A small audio-text matching model, trained from scratch.
Training: soap at rate 0.0014, 7300 steps, batches of 64.
Data: trained on synthesized solo parts of chorales (CocoChorales), 39062 training examples, 12.0 epochs.
Rows from block 13 of the audio encoder of a small audio-text matching model, named by matrix and row number. Rows with one number within an expert belong to one neuron, the router's apart. Each number is 50 + 12 x the weight over its row's rms, rounded and kept within 0 to 99. All counts start at 0. After the name is the row's rms in percent of the matrix's.
After each expert's rows are labels from the 100 clips, of 14976, where the router gives the expert most weight on average: "responds to" is what is common among them; "loudest" is the band of the loudest frequency at the time of the peak. Only what is clearly more common there than usual is listed. The data: synthesized solo parts of chorales (CocoChorales). In brackets: how many of the 100.
# router: router (encoder.blocks.13.mlp.router.weight, 8x128, trained with AdamW), inputs 0-127
# up: expert up (encoder.blocks.13.mlp.up, 8x64x128), inputs 0-127
# down: expert down (encoder.blocks.13.mlp.down, 8x128x64, transposed), outputs 0-127

# expert 0
router.0 098:68 41 51 33 29 48 47 49 46 60 46 50 54 56 41 42 44 55 22 32 34 23 67 59 49 34 49 64 43 56 47 32 47 32 46 54 45 46 33 37 47 75 42 60 55 63 45 69 32 63 35 38 63 43 41 49 62 59 44 46 34 67 41 54 39 47 53 33 48 47 57 53 47 57 41 39 59 57 47 35 48 57 31 41 41 60 51 41 63 24 66 41 45 32 44 63 51 45 30 25 54 61 68 43 61 66 69 47 43 31 56 50 61 33 56 60 47 37 46 58 52 72 18 30 50 51 53 63
up.0 100:64 42 45 64 43 55 46 42 43 47 57 57 55 38 33 57 58 74 30 48 75 72 42 65 52 41 56 58 51 72 39 37 18 43 64 40 51 42 66 54 69 56 46 27 58 53 50 52 40 35 50 40 60 53 27 33 51 53 43 58 55 42 69 36 55 42 44 65 34 40 65 41 44 41 57 54 74 68 39 52 34 56 52 29 47 56 50 62 39 44 47 44 62 41 61 43 66 54 61 50 62 52 32 54 52 66 64 44 48 46 28 55 82 74 59 30 58 63 45 53 41 76 55 53 42 50 44 46
down.0 103:44 27 64 69 54 62 46 46 41 48 59 57 41 67 45 76 26 50 73 46 39 41 52 58 62 81 48 56 67 44 48 43 66 36 45 50 52 52 32 56 59 41 34 49 43 36 49 48 65 63 39 54 56 50 79 45 74 50 65 60 56 28 45 48 40 50 32 38 50 39 59 43 57 50 61 55 60 36 69 53 73 37 36 51 42 37 44 61 45 60 47 55 67 57 66 47 68 41 50 35 45 32 39 66 68 39 51 51 76 59 77 57 51 39 45 50 42 35 47 53 52 46 66 30 48 45 63 45
up.1 117:07 66 61 39 34 63 31 53 55 40 36 55 57 54 44 28 43 47 59 55 33 52 30 66 71 49 49 36 46 54 38 54 54 51 48 39 53 75 37 38 41 48 53 49 48 53 50 50 59 58 52 79 28 62 40 42 60 61 52 61 41 43 44 54 47 35 30 68 62 56 55 55 82 52 33 46 42 62 51 40 23 52 26 59 74 60 42 34 48 50 42 46 63 54 70 44 48 66 47 50 49 54 53 56 55 50 67 46 26 62 51 54 42 64 52 53 51 31 47 63 52 61 43 56 35 44 56 60
down.1 097:56 48 51 56 34 48 29 35 49 51 42 40 41 40 49 67 30 37 63 48 60 74 65 58 44 56 49 60 51 45 47 57 40 45 51 38 56 55 54 68 57 57 65 55 45 54 41 53 66 61 53 27 68 43 46 45 45 37 49 63 45 55 57 88 64 57 46 37 66 53 56 35 62 29 46 42 52 37 40 21 61 59 44 18 36 51 84 43 40 59 63 63 44 40 59 56 31 33 69 56 56 53 46 56 58 70 36 63 65 40 67 41 63 55 42 39 50 50 45 53 49 57 42 31 34 65 38 38
up.2 088:76 46 25 34 40 52 50 57 46 52 37 39 64 44 49 50 58 62 65 33 57 36 32 47 55 41 47 30 61 60 72 64 58 66 65 31 28 54 33 44 50 68 40 43 53 53 69 75 48 38 40 63 43 56 79 34 51 58 29 55 57 39 57 48 47 52 41 63 68 52 54 52 37 72 41 56 32 62 41 64 54 68 70 40 66 51 39 44 33 67 33 47 53 57 63 39 52 40 36 72 52 50 48 61 46 43 50 51 64 50 37 44 30 44 54 45 70 38 45 34 50 46 32 43 41 49 50 53
down.2 096:59 63 83 53 36 70 27 39 63 53 44 53 62 55 52 46 57 41 50 53 44 43 74 38 33 44 29 70 43 62 47 70 59 41 61 52 64 50 35 31 50 52 54 57 53 61 57 52 41 46 70 56 41 33 45 48 32 47 64 55 36 44 72 67 38 46 49 16 59 52 41 81 50 50 51 50 41 34 44 42 50 54 38 42 51 44 80 38 68 41 36 55 59 50 30 50 54 47 17 56 55 56 59 41 57 43 57 53 57 44 42 42 48 44 41 38 53 29 48 69 29 47 38 65 54 56 49 50
responds to: trumpet (94); note D5 (82); note E5 (67); note F5 (51)
loudest: 1000 to 2000 Hz (43)

# expert 5
router.5 106:62 50 56 35 37 50 42 39 41 56 63 57 41 49 32 62 49 62 42 34 41 37 47 58 52 30 39 41 38 56 69 48 52 37 45 47 50 38 45 56 29 55 41 50 66 60 50 70 35 56 36 32 61 48 57 59 73 57 57 43 38 58 50 61 48 43 47 56 48 40 47 66 59 69 38 59 60 70 34 25 62 31 37 40 58 70 52 36 50 60 62 40 40 46 44 42 47 71 52 70 62 59 61 35 56 58 35 71 21 39 43 37 53 51 50 42 33 29 52 35 56 25 34 18 56 58 55 56
up.0 095:35 62 47 42 49 60 34 52 36 58 44 52 43 46 50 68 58 42 46 66 48 56 67 28 62 76 50 53 60 74 46 36 54 59 43 54 39 36 39 30 69 48 30 38 44 52 49 42 53 36 34 53 64 44 43 69 55 52 61 44 58 55 33 31 60 52 52 38 41 46 50 59 59 47 65 28 34 48 59 52 46 45 50 33 17 57 45 40 67 37 43 37 53 58 39 21 52 48 50 43 45 42 45 46 45 53 35 68 45 43 34 61 51 79 68 33 38 31 52 62 33 83 54 47 66 42 53 41
down.0 121:36 29 56 44 48 66 34 46 54 46 44 56 53 45 34 54 42 54 65 54 46 62 55 90 34 44 65 66 40 42 51 81 44 58 57 56 49 66 48 60 37 63 45 30 49 41 66 36 48 51 57 40 61 26 43 47 42 42 53 38 48 51 44 33 50 56 60 55 47 84 48 41 48 56 61 57 69 43 70 80 55 63 58 64 65 44 58 46 35 64 57 59 36 38 42 49 45 68 51 47 48 56 46 45 69 56 48 51 37 70 30 46 84 29 40 50 46 45 31 55 45 43 39 58 47 43 52 60
up.1 095:37 50 50 25 50 60 63 71 57 56 43 50 17 40 58 50 48 35 36 42 52 54 54 45 58 85 42 25 50 39 38 43 44 51 36 51 63 51 64 48 51 47 40 61 59 45 65 38 56 42 74 51 57 44 36 41 52 63 49 60 70 74 42 67 69 62 76 35 33 49 61 28 65 52 47 68 72 47 43 65 58 57 37 37 48 50 74 65 58 39 45 44 48 56 56 44 48 58 27 54 48 33 51 62 40 51 65 48 43 55 66 49 58 68 46 35 55 56 43 63 41 56 71 48 63 39 58 45
down.1 118:50 44 44 76 32 41 44 38 29 50 51 47 63 74 71 41 55 58 31 51 51 58 40 62 52 54 53 62 50 55 40 55 63 40 56 51 40 45 41 65 63 49 72 48 54 43 63 59 84 58 62 30 33 40 56 61 82 45 34 52 47 43 59 40 50 70 55 40 41 52 38 64 51 63 56 53 33 55 49 53 45 46 28 45 59 30 44 51 21 39 54 49 40 50 54 40 71 49 29 30 61 42 56 39 39 31 45 39 26 53 48 59 55 71 52 52 32 33 32 56 61 61 56 46 55 52 61 40
up.2 100:60 41 48 49 56 49 58 55 47 52 61 63 51 62 52 31 56 55 60 51 31 41 55 65 58 45 52 64 38 69 63 52 53 08 33 45 39 45 52 28 55 57 58 50 63 67 43 49 33 37 73 32 44 55 53 62 68 57 52 57 44 40 45 47 37 41 07 46 47 45 30 46 62 42 59 68 46 56 64 68 62 50 56 42 31 67 45 37 50 53 32 32 56 57 60 33 35 42 41 51 59 74 51 53 59 49 51 54 38 43 38 38 43 60 41 27 63 60 42 51 73 35 52 48 69 47 66 54
down.2 103:60 58 44 50 47 53 59 45 34 52 59 61 80 38 35 26 56 42 50 40 47 67 46 25 43 47 30 69 26 31 58 58 49 47 43 68 52 36 60 67 41 52 41 50 45 64 61 60 51 36 52 46 47 39 71 43 24 40 60 45 56 51 65 27 70 36 56 43 53 59 29 59 65 61 36 44 55 57 57 38 49 65 65 42 61 47 60 38 53 30 62 54 53 66 47 72 76 49 38 39 36 49 49 49 41 61 46 29 46 54 50 51 55 50 58 22 37 57 58 46 55 67 48 39 57 76 61 63
responds to: note C5 (92); note D5 (43); trumpet (42); oboe (40)
loudest: 1000 to 2000 Hz (54)

# expert 4
router.4 093:65 48 33 51 31 33 51 47 46 45 75 52 37 66 36 67 38 42 44 41 35 33 53 56 53 52 51 43 46 59 40 46 53 55 59 50 68 49 50 48 34 57 67 64 63 51 57 51 40 60 39 49 69 35 37 64 59 43 49 49 44 59 51 50 25 56 38 49 66 43 38 49 45 55 29 67 52 54 51 57 48 33 33 68 77 57 58 44 60 24 71 54 38 60 20 52 29 83 50 63 49 56 53 35 61 64 39 49 22 52 49 59 51 47 72 47 35 40 61 43 66 48 60 54 68 68 44 56
up.0 090:42 54 52 49 46 31 41 27 80 34 36 48 63 29 64 42 71 46 51 44 49 37 53 28 39 49 40 36 58 63 64 67 47 44 65 32 40 36 55 56 47 49 44 45 42 34 57 51 68 48 34 83 58 39 59 58 66 51 56 62 48 16 49 43 50 47 62 44 35 68 63 54 50 50 37 52 55 42 27 39 60 51 46 23 66 48 42 32 51 57 53 49 42 43 47 50 52 57 70 66 40 47 63 56 52 39 55 56 50 41 52 70 49 61 39 53 42 65 51 77 36 53 46 47 35 47 40 80
down.0 087:56 53 38 67 60 62 30 62 31 44 42 67 50 62 46 51 45 31 38 48 63 45 51 54 74 50 52 49 29 58 70 41 40 53 59 79 53 51 71 53 42 41 70 41 75 57 48 54 48 58 42 40 51 47 49 50 65 57 40 45 44 48 42 42 40 65 60 67 67 38 71 68 52 46 73 58 71 31 57 40 29 32 51 56 46 31 66 68 52 32 41 41 54 36 56 47 43 53 33 48 57 57 41 49 55 85 66 27 50 58 34 55 48 57 80 47 47 54 43 41 39 46 46 64 54 47 53 46
up.1 094:57 42 61 27 63 57 65 65 49 16 62 46 49 52 51 33 55 49 60 49 45 54 45 45 74 44 46 58 51 46 64 42 40 58 50 43 25 61 35 43 48 44 51 62 37 35 55 44 53 66 72 50 23 59 58 35 54 46 47 47 31 39 53 33 35 53 57 52 74 62 70 40 55 49 48 48 56 61 35 49 50 58 31 59 53 56 51 51 49 62 38 45 61 48 54 12 28 33 42 48 46 42 33 44 59 28 62 39 37 52 35 58 48 12 56 43 51 45 52 23 63 53 58 42 50 45 47 55
down.1 099:63 66 58 65 37 56 61 56 56 77 65 69 34 41 35 47 27 24 50 69 52 60 33 65 36 50 63 65 45 49 21 42 73 46 71 45 69 62 32 51 50 46 67 41 32 62 31 51 47 38 39 75 68 43 43 53 59 36 60 58 43 45 57 55 65 39 39 62 28 51 32 57 59 55 48 46 51 38 63 43 59 69 52 39 69 40 68 63 48 47 50 58 53 54 57 46 52 66 37 62 60 64 50 47 41 69 50 53 42 56 57 66 47 41 59 61 68 37 51 59 51 54 61 63 58 43 44 42
up.2 097:62 32 33 37 67 50 64 38 52 38 46 42 55 62 72 46 50 55 64 44 58 50 46 31 50 48 45 45 42 42 37 52 53 49 49 45 53 52 65 45 40 73 53 48 42 19 61 42 72 84 74 65 47 43 51 46 36 42 51 62 66 55 49 58 45 39 55 69 45 43 47 70 42 50 57 35 48 45 44 42 30 43 75 56 35 34 54 29 55 47 30 39 55 36 70 47 60 47 40 28 55 54 69 59 21 61 45 67 58 38 57 55 64 60 56 34 40 44 31 43 46 39 51 46 60 35 48 32
down.2 100:30 68 46 55 41 53 37 53 32 84 60 31 36 29 53 57 63 30 42 78 47 55 39 41 64 48 45 61 59 52 64 59 39 42 56 49 51 74 49 36 60 60 38 28 46 65 38 59 55 51 55 57 31 42 46 26 51 72 53 68 46 76 33 58 50 43 60 47 47 75 61 62 45 54 46 43 66 39 55 44 69 57 58 60 50 28 41 55 26 41 56 51 55 59 58 44 40 47 65 54 44 27 54 66 49 46 46 60 36 66 57 33 48 39 44 58 69 56 47 54 71 63 51 50 56 50 50 43
responds to: note G5 (100); note A5 (71); trumpet (46)
loudest: 500 to 1000 Hz (60); 1000 to 2000 Hz (33)

# expert 1
router.1 102:66 58 37 44 35 66 36 71 69 44 69 66 39 59 58 66 50 61 25 46 45 52 67 62 59 41 60 52 40 57 48 54 48 20 33 43 23 37 49 50 52 53 27 36 52 46 52 57 28 64 44 49 61 42 54 62 58 73 56 41 51 67 50 48 39 42 37 52 57 57 59 57 55 64 46 62 67 57 32 41 47 44 49 33 58 55 50 45 50 43 44 58 40 32 35 80 51 32 33 55 46 51 36 56 57 47 45 83 34 46 36 58 50 63 49 45 56 41 47 37 50 49 44 22 29 31 41 52
up.0 112:36 41 60 49 40 53 49 45 37 47 56 18 46 51 42 42 50 45 28 62 56 44 49 38 45 58 61 56 48 47 64 41 42 60 55 54 48 46 85 63 61 51 17 50 49 47 35 41 47 38 75 67 31 39 46 48 60 50 36 52 53 57 38 16 19 48 55 52 53 52 50 58 60 44 46 41 37 58 63 43 53 44 52 54 65 16 47 57 62 63 48 43 38 52 57 40 46 56 47 55 57 39 64 49 52 42 72 37 64 35 57 55 33 77 68 35 39 41 37 63 43 37 59 75 47 64 55 50
down.0 095:73 59 45 55 32 62 45 36 62 67 51 68 54 43 48 51 57 47 51 39 56 78 56 51 35 70 50 45 48 66 43 51 33 59 65 49 25 50 43 53 21 64 35 37 39 44 44 43 48 50 60 57 61 43 54 60 41 52 29 51 63 55 73 76 58 43 35 45 39 42 50 35 69 47 57 45 55 42 40 62 33 60 53 75 43 33 55 19 30 49 62 39 51 54 41 46 67 53 50 52 50 64 54 45 54 55 59 58 56 58 58 39 39 41 61 61 77 42 60 41 63 39 72 28 64 40 57 63
up.1 092:44 35 49 61 55 39 42 47 41 41 53 31 52 54 44 69 50 70 74 60 32 46 50 33 63 53 48 45 52 48 72 42 44 39 47 65 46 44 61 61 71 32 46 51 43 35 27 43 43 34 77 44 50 45 39 30 40 40 53 42 45 66 33 53 71 39 41 19 46 50 62 41 64 67 52 53 69 49 51 59 49 50 57 50 26 50 38 55 39 46 45 66 55 32 66 37 46 59 58 60 48 51 56 49 62 47 45 50 26 39 61 55 33 64 40 32 40 55 72 48 45 32 58 72 67 74 51 56
down.1 100:69 67 35 41 27 56 38 42 54 61 42 67 49 37 45 42 63 71 57 35 69 50 49 28 24 63 52 59 55 60 76 71 64 58 58 57 49 50 54 46 80 67 49 59 56 57 48 69 47 72 48 61 53 47 61 32 63 52 65 51 55 34 46 57 52 51 59 61 56 53 56 39 16 37 34 43 40 54 62 65 62 50 65 46 63 54 65 39 71 54 54 51 47 69 44 65 78 43 39 43 48 54 58 61 57 38 52 48 68 54 52 52 60 66 48 52 67 52 43 51 52 46 49 31 42 31 40 64
up.2 093:46 62 67 42 64 52 43 63 31 63 37 58 65 33 54 35 59 33 56 47 47 67 51 61 55 55 47 48 61 48 45 47 64 40 61 33 29 75 65 37 41 51 57 57 53 47 37 43 59 28 51 60 45 49 29 28 98 49 49 48 49 36 46 52 46 41 51 71 34 59 55 33 47 37 47 32 57 39 62 39 37 47 65 50 46 30 43 44 46 51 50 42 51 35 61 46 63 51 36 15 52 30 40 46 42 68 62 33 64 50 55 43 70 68 66 41 51 54 41 46 54 52 40 53 42 47 50 63
down.2 094:47 62 72 58 54 41 52 30 61 53 44 35 54 55 34 55 54 58 60 67 52 32 61 40 60 54 72 53 70 36 60 38 55 56 62 54 66 32 71 68 45 34 49 37 52 63 56 60 57 42 51 40 60 36 66 42 29 50 48 40 37 33 58 65 45 52 35 44 49 62 60 45 41 36 51 48 54 42 41 48 73 54 41 69 54 60 50 63 90 40 49 41 40 67 65 32 46 44 45 65 41 70 37 45 57 67 31 44 47 56 41 39 61 43 54 65 30 38 37 53 21 65 52 53 54 47 31 57
responds to: note A#4 (86); note B4 (49); violin (41); note G#4 (35)
loudest: 250 to 500 Hz (87)

# expert 2
router.2 102:58 43 50 22 52 62 27 44 52 54 55 56 45 58 28 57 35 47 57 38 38 36 69 57 38 32 64 53 39 61 52 33 52 54 29 62 62 57 60 54 50 55 51 76 68 36 58 50 65 24 62 31 41 63 47 51 61 54 41 49 38 43 63 57 34 41 58 42 28 40 68 62 45 52 40 67 53 23 38 37 54 49 50 48 58 62 66 38 62 44 38 75 25 47 43 40 54 69 40 42 47 64 51 54 41 51 50 40 41 35 48 28 41 57 60 51 36 46 32 42 64 47 31 33 58 54 61 35
up.0 101:58 42 54 59 54 42 57 53 46 54 55 41 42 50 38 54 50 37 66 51 62 52 57 62 66 21 41 63 59 51 45 58 54 34 62 31 58 50 79 65 52 43 52 55 55 66 42 31 40 37 48 59 65 51 72 40 43 39 58 43 51 60 29 65 65 64 67 54 70 33 45 35 33 49 52 62 35 37 26 34 42 63 41 52 48 56 69 63 44 50 45 39 56 30 63 41 37 72 73 61 48 31 36 40 56 38 50 46 59 53 55 65 55 43 49 50 15 51 66 55 41 24 35 55 30 46 48 57
down.0 106:56 65 39 42 46 38 63 38 20 46 58 51 38 38 46 60 54 64 38 53 33 55 67 70 44 49 56 39 30 69 50 25 55 53 48 55 56 53 30 33 61 36 47 53 46 36 63 54 39 36 63 55 59 56 47 56 66 46 42 47 66 68 54 46 67 63 58 30 38 62 30 72 42 41 38 60 67 45 60 64 62 29 69 27 36 76 71 52 59 33 59 55 56 58 66 46 48 47 49 34 54 51 41 50 33 42 56 50 48 53 57 55 41 54 60 26 49 40 43 35 56 61 57 50 63 59 78 51
up.1 089:61 45 60 59 44 51 38 58 43 50 42 52 47 56 61 43 74 56 55 61 44 40 37 50 55 59 45 37 34 52 51 73 65 46 71 61 49 59 52 47 46 55 46 38 58 46 52 54 20 49 69 73 35 46 49 55 42 73 69 56 76 76 68 46 49 43 73 38 40 53 69 54 63 52 58 45 48 55 68 35 61 53 63 31 40 40 20 44 49 59 48 41 70 37 59 58 53 51 40 49 40 43 56 60 84 67 47 42 44 62 41 51 32 80 53 42 45 41 50 69 47 56 52 39 31 40 59 56
down.1 097:56 53 43 37 41 65 59 52 44 40 60 52 63 38 52 72 42 80 50 33 44 68 44 59 66 40 56 62 48 50 54 33 28 58 61 72 49 39 70 62 19 30 57 49 45 61 42 49 43 68 60 42 47 52 39 57 39 31 52 56 18 32 51 61 43 36 38 61 74 41 41 49 51 58 46 61 65 61 61 67 56 46 39 46 68 56 31 42 55 56 44 47 35 51 39 56 27 48 53 53 34 30 43 46 68 63 76 57 69 53 44 49 40 57 50 57 66 41 47 63 52 48 52 72 57 40 50 61
up.2 101:62 24 49 53 63 54 41 56 61 54 50 73 44 39 72 41 65 74 77 45 45 33 57 54 48 57 58 27 42 45 26 58 45 44 46 56 51 31 49 44 30 43 50 49 49 25 39 50 47 71 56 53 69 28 57 48 53 32 62 41 47 53 48 59 34 47 73 46 56 39 69 40 45 51 45 39 54 51 68 37 54 40 35 43 36 49 39 72 43 49 65 51 57 38 49 56 55 52 58 61 53 46 62 45 63 60 46 40 45 60 54 17 37 74 60 59 38 70 49 57 38 49 19 54 36 59 62 51
down.2 100:35 39 31 62 48 51 40 42 46 52 74 41 27 70 58 54 59 54 68 59 55 59 57 41 70 71 43 45 58 37 47 65 53 57 41 53 60 55 51 58 60 31 19 47 61 48 72 47 36 49 52 46 53 45 48 48 90 47 39 48 26 55 35 63 56 53 28 56 48 70 62 48 46 63 53 35 36 44 47 57 63 67 39 58 38 55 56 26 37 55 54 48 45 50 64 64 73 51 43 48 76 43 44 68 30 69 53 32 46 61 53 60 65 61 44 65 55 46 40 35 37 55 45 44 62 53 56 60
responds to: trombone (81); note G4 (56); note G#4 (51); note F4 (49)
loudest: 1000 to 2000 Hz (29)

# expert 6
router.6 104:53 61 61 37 39 31 39 67 51 65 63 43 49 48 37 42 58 31 69 28 40 49 47 46 39 40 68 53 40 59 48 43 67 57 41 29 45 71 43 40 39 55 49 76 50 41 50 43 09 62 50 46 66 42 57 78 70 64 47 47 32 72 56 43 44 56 42 50 60 32 45 60 61 55 67 63 57 44 19 32 47 60 48 59 54 65 59 59 37 45 60 34 58 43 60 55 32 44 51 35 43 67 40 57 36 53 47 55 44 36 60 39 65 52 49 53 51 49 41 44 65 40 43 50 41 33 41 35
up.0 097:50 53 46 53 33 47 42 62 62 56 16 48 58 59 54 61 45 26 49 64 58 52 58 45 66 51 59 54 52 61 53 54 47 38 67 35 42 51 84 37 60 52 45 39 48 68 56 66 68 44 57 49 56 42 33 74 61 60 48 40 40 60 36 50 42 46 48 69 57 45 52 37 48 51 75 68 43 37 36 39 54 41 35 36 40 50 41 56 54 60 55 62 47 51 73 41 67 53 24 63 54 63 62 39 62 32 41 37 78 62 66 42 58 53 50 69 30 57 34 65 59 61 58 51 45 27 63 59
down.0 108:44 44 36 50 63 50 61 44 51 45 56 62 65 47 51 71 55 59 50 36 72 39 54 29 67 50 35 38 60 30 62 15 53 51 30 54 45 45 33 50 60 46 46 46 66 51 42 48 38 36 27 60 68 72 60 34 23 39 42 59 67 47 59 67 56 39 31 44 48 52 42 71 51 52 50 41 37 44 58 58 34 56 67 47 39 36 42 37 33 37 25 56 29 50 55 48 77 38 51 37 52 54 50 59 47 49 51 54 52 34 47 70 59 45 61 44 54 22 64 55 38 44 41 44 36 54 46 39
up.1 098:83 52 46 55 63 36 33 53 40 51 63 73 58 57 67 47 55 41 56 59 72 61 40 49 50 62 37 64 62 39 47 77 43 35 31 62 76 46 30 43 45 31 60 32 56 57 48 42 52 23 40 48 40 59 48 23 70 55 49 54 61 56 56 36 36 76 31 47 38 54 32 54 59 54 47 43 54 50 48 44 54 32 39 56 42 53 60 40 52 34 62 57 57 41 61 53 34 49 60 45 54 51 51 45 27 66 54 36 36 64 35 59 43 41 71 41 54 60 62 42 29 58 54 41 68 37 60 59
down.1 095:54 46 63 67 52 55 75 50 59 56 42 39 41 24 37 56 51 66 32 46 39 48 48 50 42 42 57 53 51 51 61 57 63 50 41 48 45 48 48 60 52 43 56 22 64 56 61 51 69 67 60 54 52 37 59 54 49 47 82 54 22 57 54 46 65 59 63 80 58 30 33 59 53 74 51 40 62 45 64 35 43 48 52 61 48 51 39 34 57 68 28 31 33 38 51 59 56 58 38 41 48 44 42 67 47 51 69 76 50 17 40 45 63 43 37 41 50 51 51 66 51 34 38 58 48 61 59 64
up.2 098:36 73 41 32 58 59 39 68 58 56 54 46 61 64 61 58 57 46 53 69 65 53 34 70 70 35 55 44 52 36 71 36 34 48 68 78 66 67 38 61 33 64 34 39 56 41 44 47 72 32 51 32 47 46 29 49 61 60 59 45 64 22 50 65 51 52 54 63 57 44 56 31 63 43 65 30 51 53 59 41 65 56 60 36 67 51 57 45 47 43 42 63 56 68 43 45 48 46 68 56 41 34 50 52 60 47 53 86 54 45 37 41 51 46 47 45 50 57 50 29 51 44 34 49 43 64 51 45
down.2 098:57 57 70 46 66 44 41 57 46 62 43 33 55 26 44 44 41 52 59 54 39 46 45 43 21 65 50 54 48 41 55 65 41 49 56 19 54 48 43 33 59 32 56 52 45 55 61 59 38 57 54 50 56 64 64 41 42 64 22 35 53 48 64 35 64 69 51 69 41 60 55 58 75 74 72 47 71 45 53 63 79 41 38 56 36 60 57 56 40 50 29 51 62 48 40 45 65 52 54 50 61 44 59 45 56 51 31 31 52 74 58 69 35 59 50 33 52 55 47 62 43 57 54 50 60 45 57 22
responds to: note G5 (50); note F5 (49); note D5 (42); flute (39)
loudest: 500 to 1000 Hz (62); 1000 to 2000 Hz (33)