A small audio-text matching model, trained from scratch.
Model: encoder arch conformer, encoder norm rmsnorm, encoder activation gelu, encoder moe top_k, encoder num experts 8, encoder width 128, fusion encoder width 320, fusion encoder layers 6, fusion encoder activation squared_relu, fusion encoder moe top_k, fusion encoder num experts 4.
Training: soap at rate 0.0014, 7300 steps, batches of 64.
Data: trained on synthesized solo parts of chorales (CocoChorales), 12.0 epochs.
Rows from block 13 of the audio encoder of a small audio-text matching model, named by matrix and row number. Rows with one number within an expert belong to one neuron, the router's apart. Each number is 128 + 32 x the weight over its row's rms, rounded and kept within 0 to 255. All counts start at 0. Numbers have three digits each.
Before each expert's rows are labels from the 100 clips, of 14976, where the router gives the expert most weight on average: "peak on" is the class under the peak. Only what is clearly more common there than usual is listed. The data: synthesized solo parts of chorales (CocoChorales).
# router: router (encoder.blocks.13.mlp.router.weight, 8x128, trained with AdamW), inputs 0-127
# up: expert up (encoder.blocks.13.mlp.up, 8x64x128), inputs 0-127
# down: expert down (encoder.blocks.13.mlp.down, 8x128x64, transposed), outputs 0-127

# expert 0
peak on: D5
router.0:176104130083073122121126117155116128140143104106111142054081086056172153124086125164110145120081119080118140115117083093120195106155142163114178080162089097163110103126161152112117086173104139098121135082123121147136120148105099153146119088122146077104103154132103163058170103114080112163130114075063140158177109156170177121108077143129156082145153121093118150132187042074127132135162
up.7:191084130150096124156149096173148084126119175120165175117124130138172099174090166129144125088121171073114098110115057101106157127102100122072121180121091149095101153090133118157126111141108175097145157110133138083142136132153171147100098108143119168094104155147046111134169167119182099129079142104062175070137178199118149150120094131121118142175117144070072095128117138115067182086133
down.7:154142063119156111142145160136147153123097154101095135098138067101126150119112120057104135094156178138135108072137131145153109102082165151091084117104136089115125071159166170125148118087099147113100117146151158076149135107090145168157166132080101174069113122172132198114143167071113128155101097144121108088145093080143119130107107110078156104090178171251092145114101109146161153073141
up.8:141156099147139111101181145103122117123100137106198121115117125098074106126132102123129203097123173192075141087119137137113123114182079147119108095184181099184117142102122125114167145128140175150146119120152140051086129111167100106130056153128160135122081165083143106158161136203134128142193132128152139106209103075116137095097212103141090099135088102115154127096137132167171122173106
down.8:145097135144082091068090109106129141080162094134172129181135167126136117198106125137122062144078103119117156060138107135147115176118162157146117120176140202086167149146076184051091145098105080109162145061130152110088105127123150090089150134143110127086100211141181146148132143082059172086145125098132073118063120117122093125098134132113121142113094128112135121117111109082139145112114

# expert 4
peak on: G5; A5
router.4:167124083131076083132121116116193133093170091173096107111105089084135143136134130110118151100117135142151129177125129124085147175166162131146130103154099125180088092166151110124126113152131127062144096126170109097125116140072173134139131147122083084175199147149111155058184139096153048132073216128162126145135088158166099126054134125151130121186121088101158108170122154139177176112143
up.7:124132149152151111144144093098158162145116111106160134138103171119126111146124074127108076163075126110141117147171121114148158166184133132032121112142061150111061105076124129094101137118148112088144162124141101123067121162156057125119086145133117096127158080141075069119131217093096189118129122174105116117087080140116170106128133127089153079104043176064114125143139099144137163134166
down.7:170084135163109133153071172061169084106105187118174135186141095086081152155146139117131151104085125149152133104097095168093134106157094151132153182171182131155179152100173149126148135115132139173104146145104171066166172112120129138123137135128122187111111150187150148125138101113140096138132120110167147074068149195090167213063113117154128085159159109162129128122154148122123066166142
up.8:146113149057106160120088108117134098194088122053158157137104128098129089113159172146111136148151072145141113162162176129147108150132094075110124154140128082128137152077108171125133126134169124181115154133164143124061075167223125114128105107091108130159102168127110117127127085062111078108108127188124112193151131139095069140172090144137104114150145098128098208173068085102142140145125
down.8:086126097196116114077180136127163128140136098118171086115119177075112131137118139110124125105165113092094158134215092120109100123133160182146213150104174175109102115110144137099100161141133078114146147188112148121109145097112151152127119134093115166097165081075177098140099120033128164182131135124138136134135161071097146138083142120145175128182116120144084141104129209112094170141078

# expert 1
peak on: A#4; B4
router.1:171148095113089170090184180113177171100152148170127157060118114132173159152103155133102147124138123048084110057094124127132136068091134117133148070166112126156106138159149191144103130175128124099106095134147146151146141166118161172147080104119112125083149141127113128108112149101080089209132080083141117130091143147119114217084117092149127162124114145105120093127125112054071078104132
up.7:166095159196111143174141124143146144104130094170129112171126147130138072164114041193117121081120157121116144118111096129130096063119121122205137162113139108161105154146151144138087101080131156127183138059107145147183128148128161137106084095132115067126079128176154119137120180064138214079155069104175101122166146188135144152111092171132105121173129161140139146121110100152115083136123
down.7:128114102085098149121132120127147142141126105152081081140103152118114163107095152108187152064133151067108222119120170192147137137136108106105170129154169171159105126110129166131150144150125102173121116093116093138170113179132130160084163132143145131140180147134113176162149108191170108130052140126154176192144144091186125117083136077077148188157175136136063124096120072074122161102113
up.8:125126187138086128165124077157156159166122106179118068122180105119142079109139132169145128079101153111085043119096126065118151102094118139112138203100150106112141086151117078178134140147120118100193078101113085136117150156107134129123135166175121118070068112132151130162121162124184180119176048123062110136163094169154174132138180111084137157102094139141129130125117122076163139142118
down.8:105131107080027103165172123106176098119127109143107111119119161122165159103119158122123178104098129146097170089121112198125202096145128135120107133115103179179095126109149130108131127160161203154117146079093087142159164152179155137118170099135223130080113118065153179110148149132099076148104131144129181117130171077108114149079074137082152121124169189094141138115109113161139136123135

# expert 7
peak on: D4
router.7:131164138095123099107144114127180147172178089177129117086132089144143152156117127127105140137148175103119096084080159142089120097198139096123111106120113108177102025172099159138103132192158164157146094135113133136153127101096179119133106058171113109174121122169137196109175098102126134176090142119070154179063069128089121134125151123123152136091195159088132128105159099130080134122076
up.4:091111095134146132100139162123100090123121143179153156117169167086138116195125135102093077114183102183137154155172121119105156087130098159170118122147121109136160082214129152146104130064106065136119129114102150130096094101091167162113122057127131085174085107108110223153098092114156132119132140098116122148138111179095104084082114072104193136176145163141186122124091154150165163088111
down.4:056111062132132151093137127097110191135085117113131157165116150098132178092128113107150153176169124091138178145171116126096109154141136159125101179123086096104099059137093156122126136094153112115199124112080101144098165141084147117154151138129120139136117126124110091105138137113084057114146076209128161168162170117148082103124154124071122080122150128218119187147204121137120074127099
up.5:159110098169107100119107110119125102064128132126155173113142167143161111069083215122163120146157102086142081146096200116105068100103162078143100175102139156122139134169101082100170138077037094133074113139169109155125103138113194146116127154135095131127128117135102114137083039088123158076126143134172111074135155097126134153121172172170101099142161138071131147124128104109154092112135
down.5:074087123084170192124119170107133102163143117164107163102137195108104154110114096163136122119084095057145100107080058131178079178087119184086143150095150078159105131103183104124150090152129187151161131162101168134114113119135060102167098111079117114144149115159135148104167160090163176143100139138170182138142144135100180117143083083139133152109114098154139115120080169097074161138124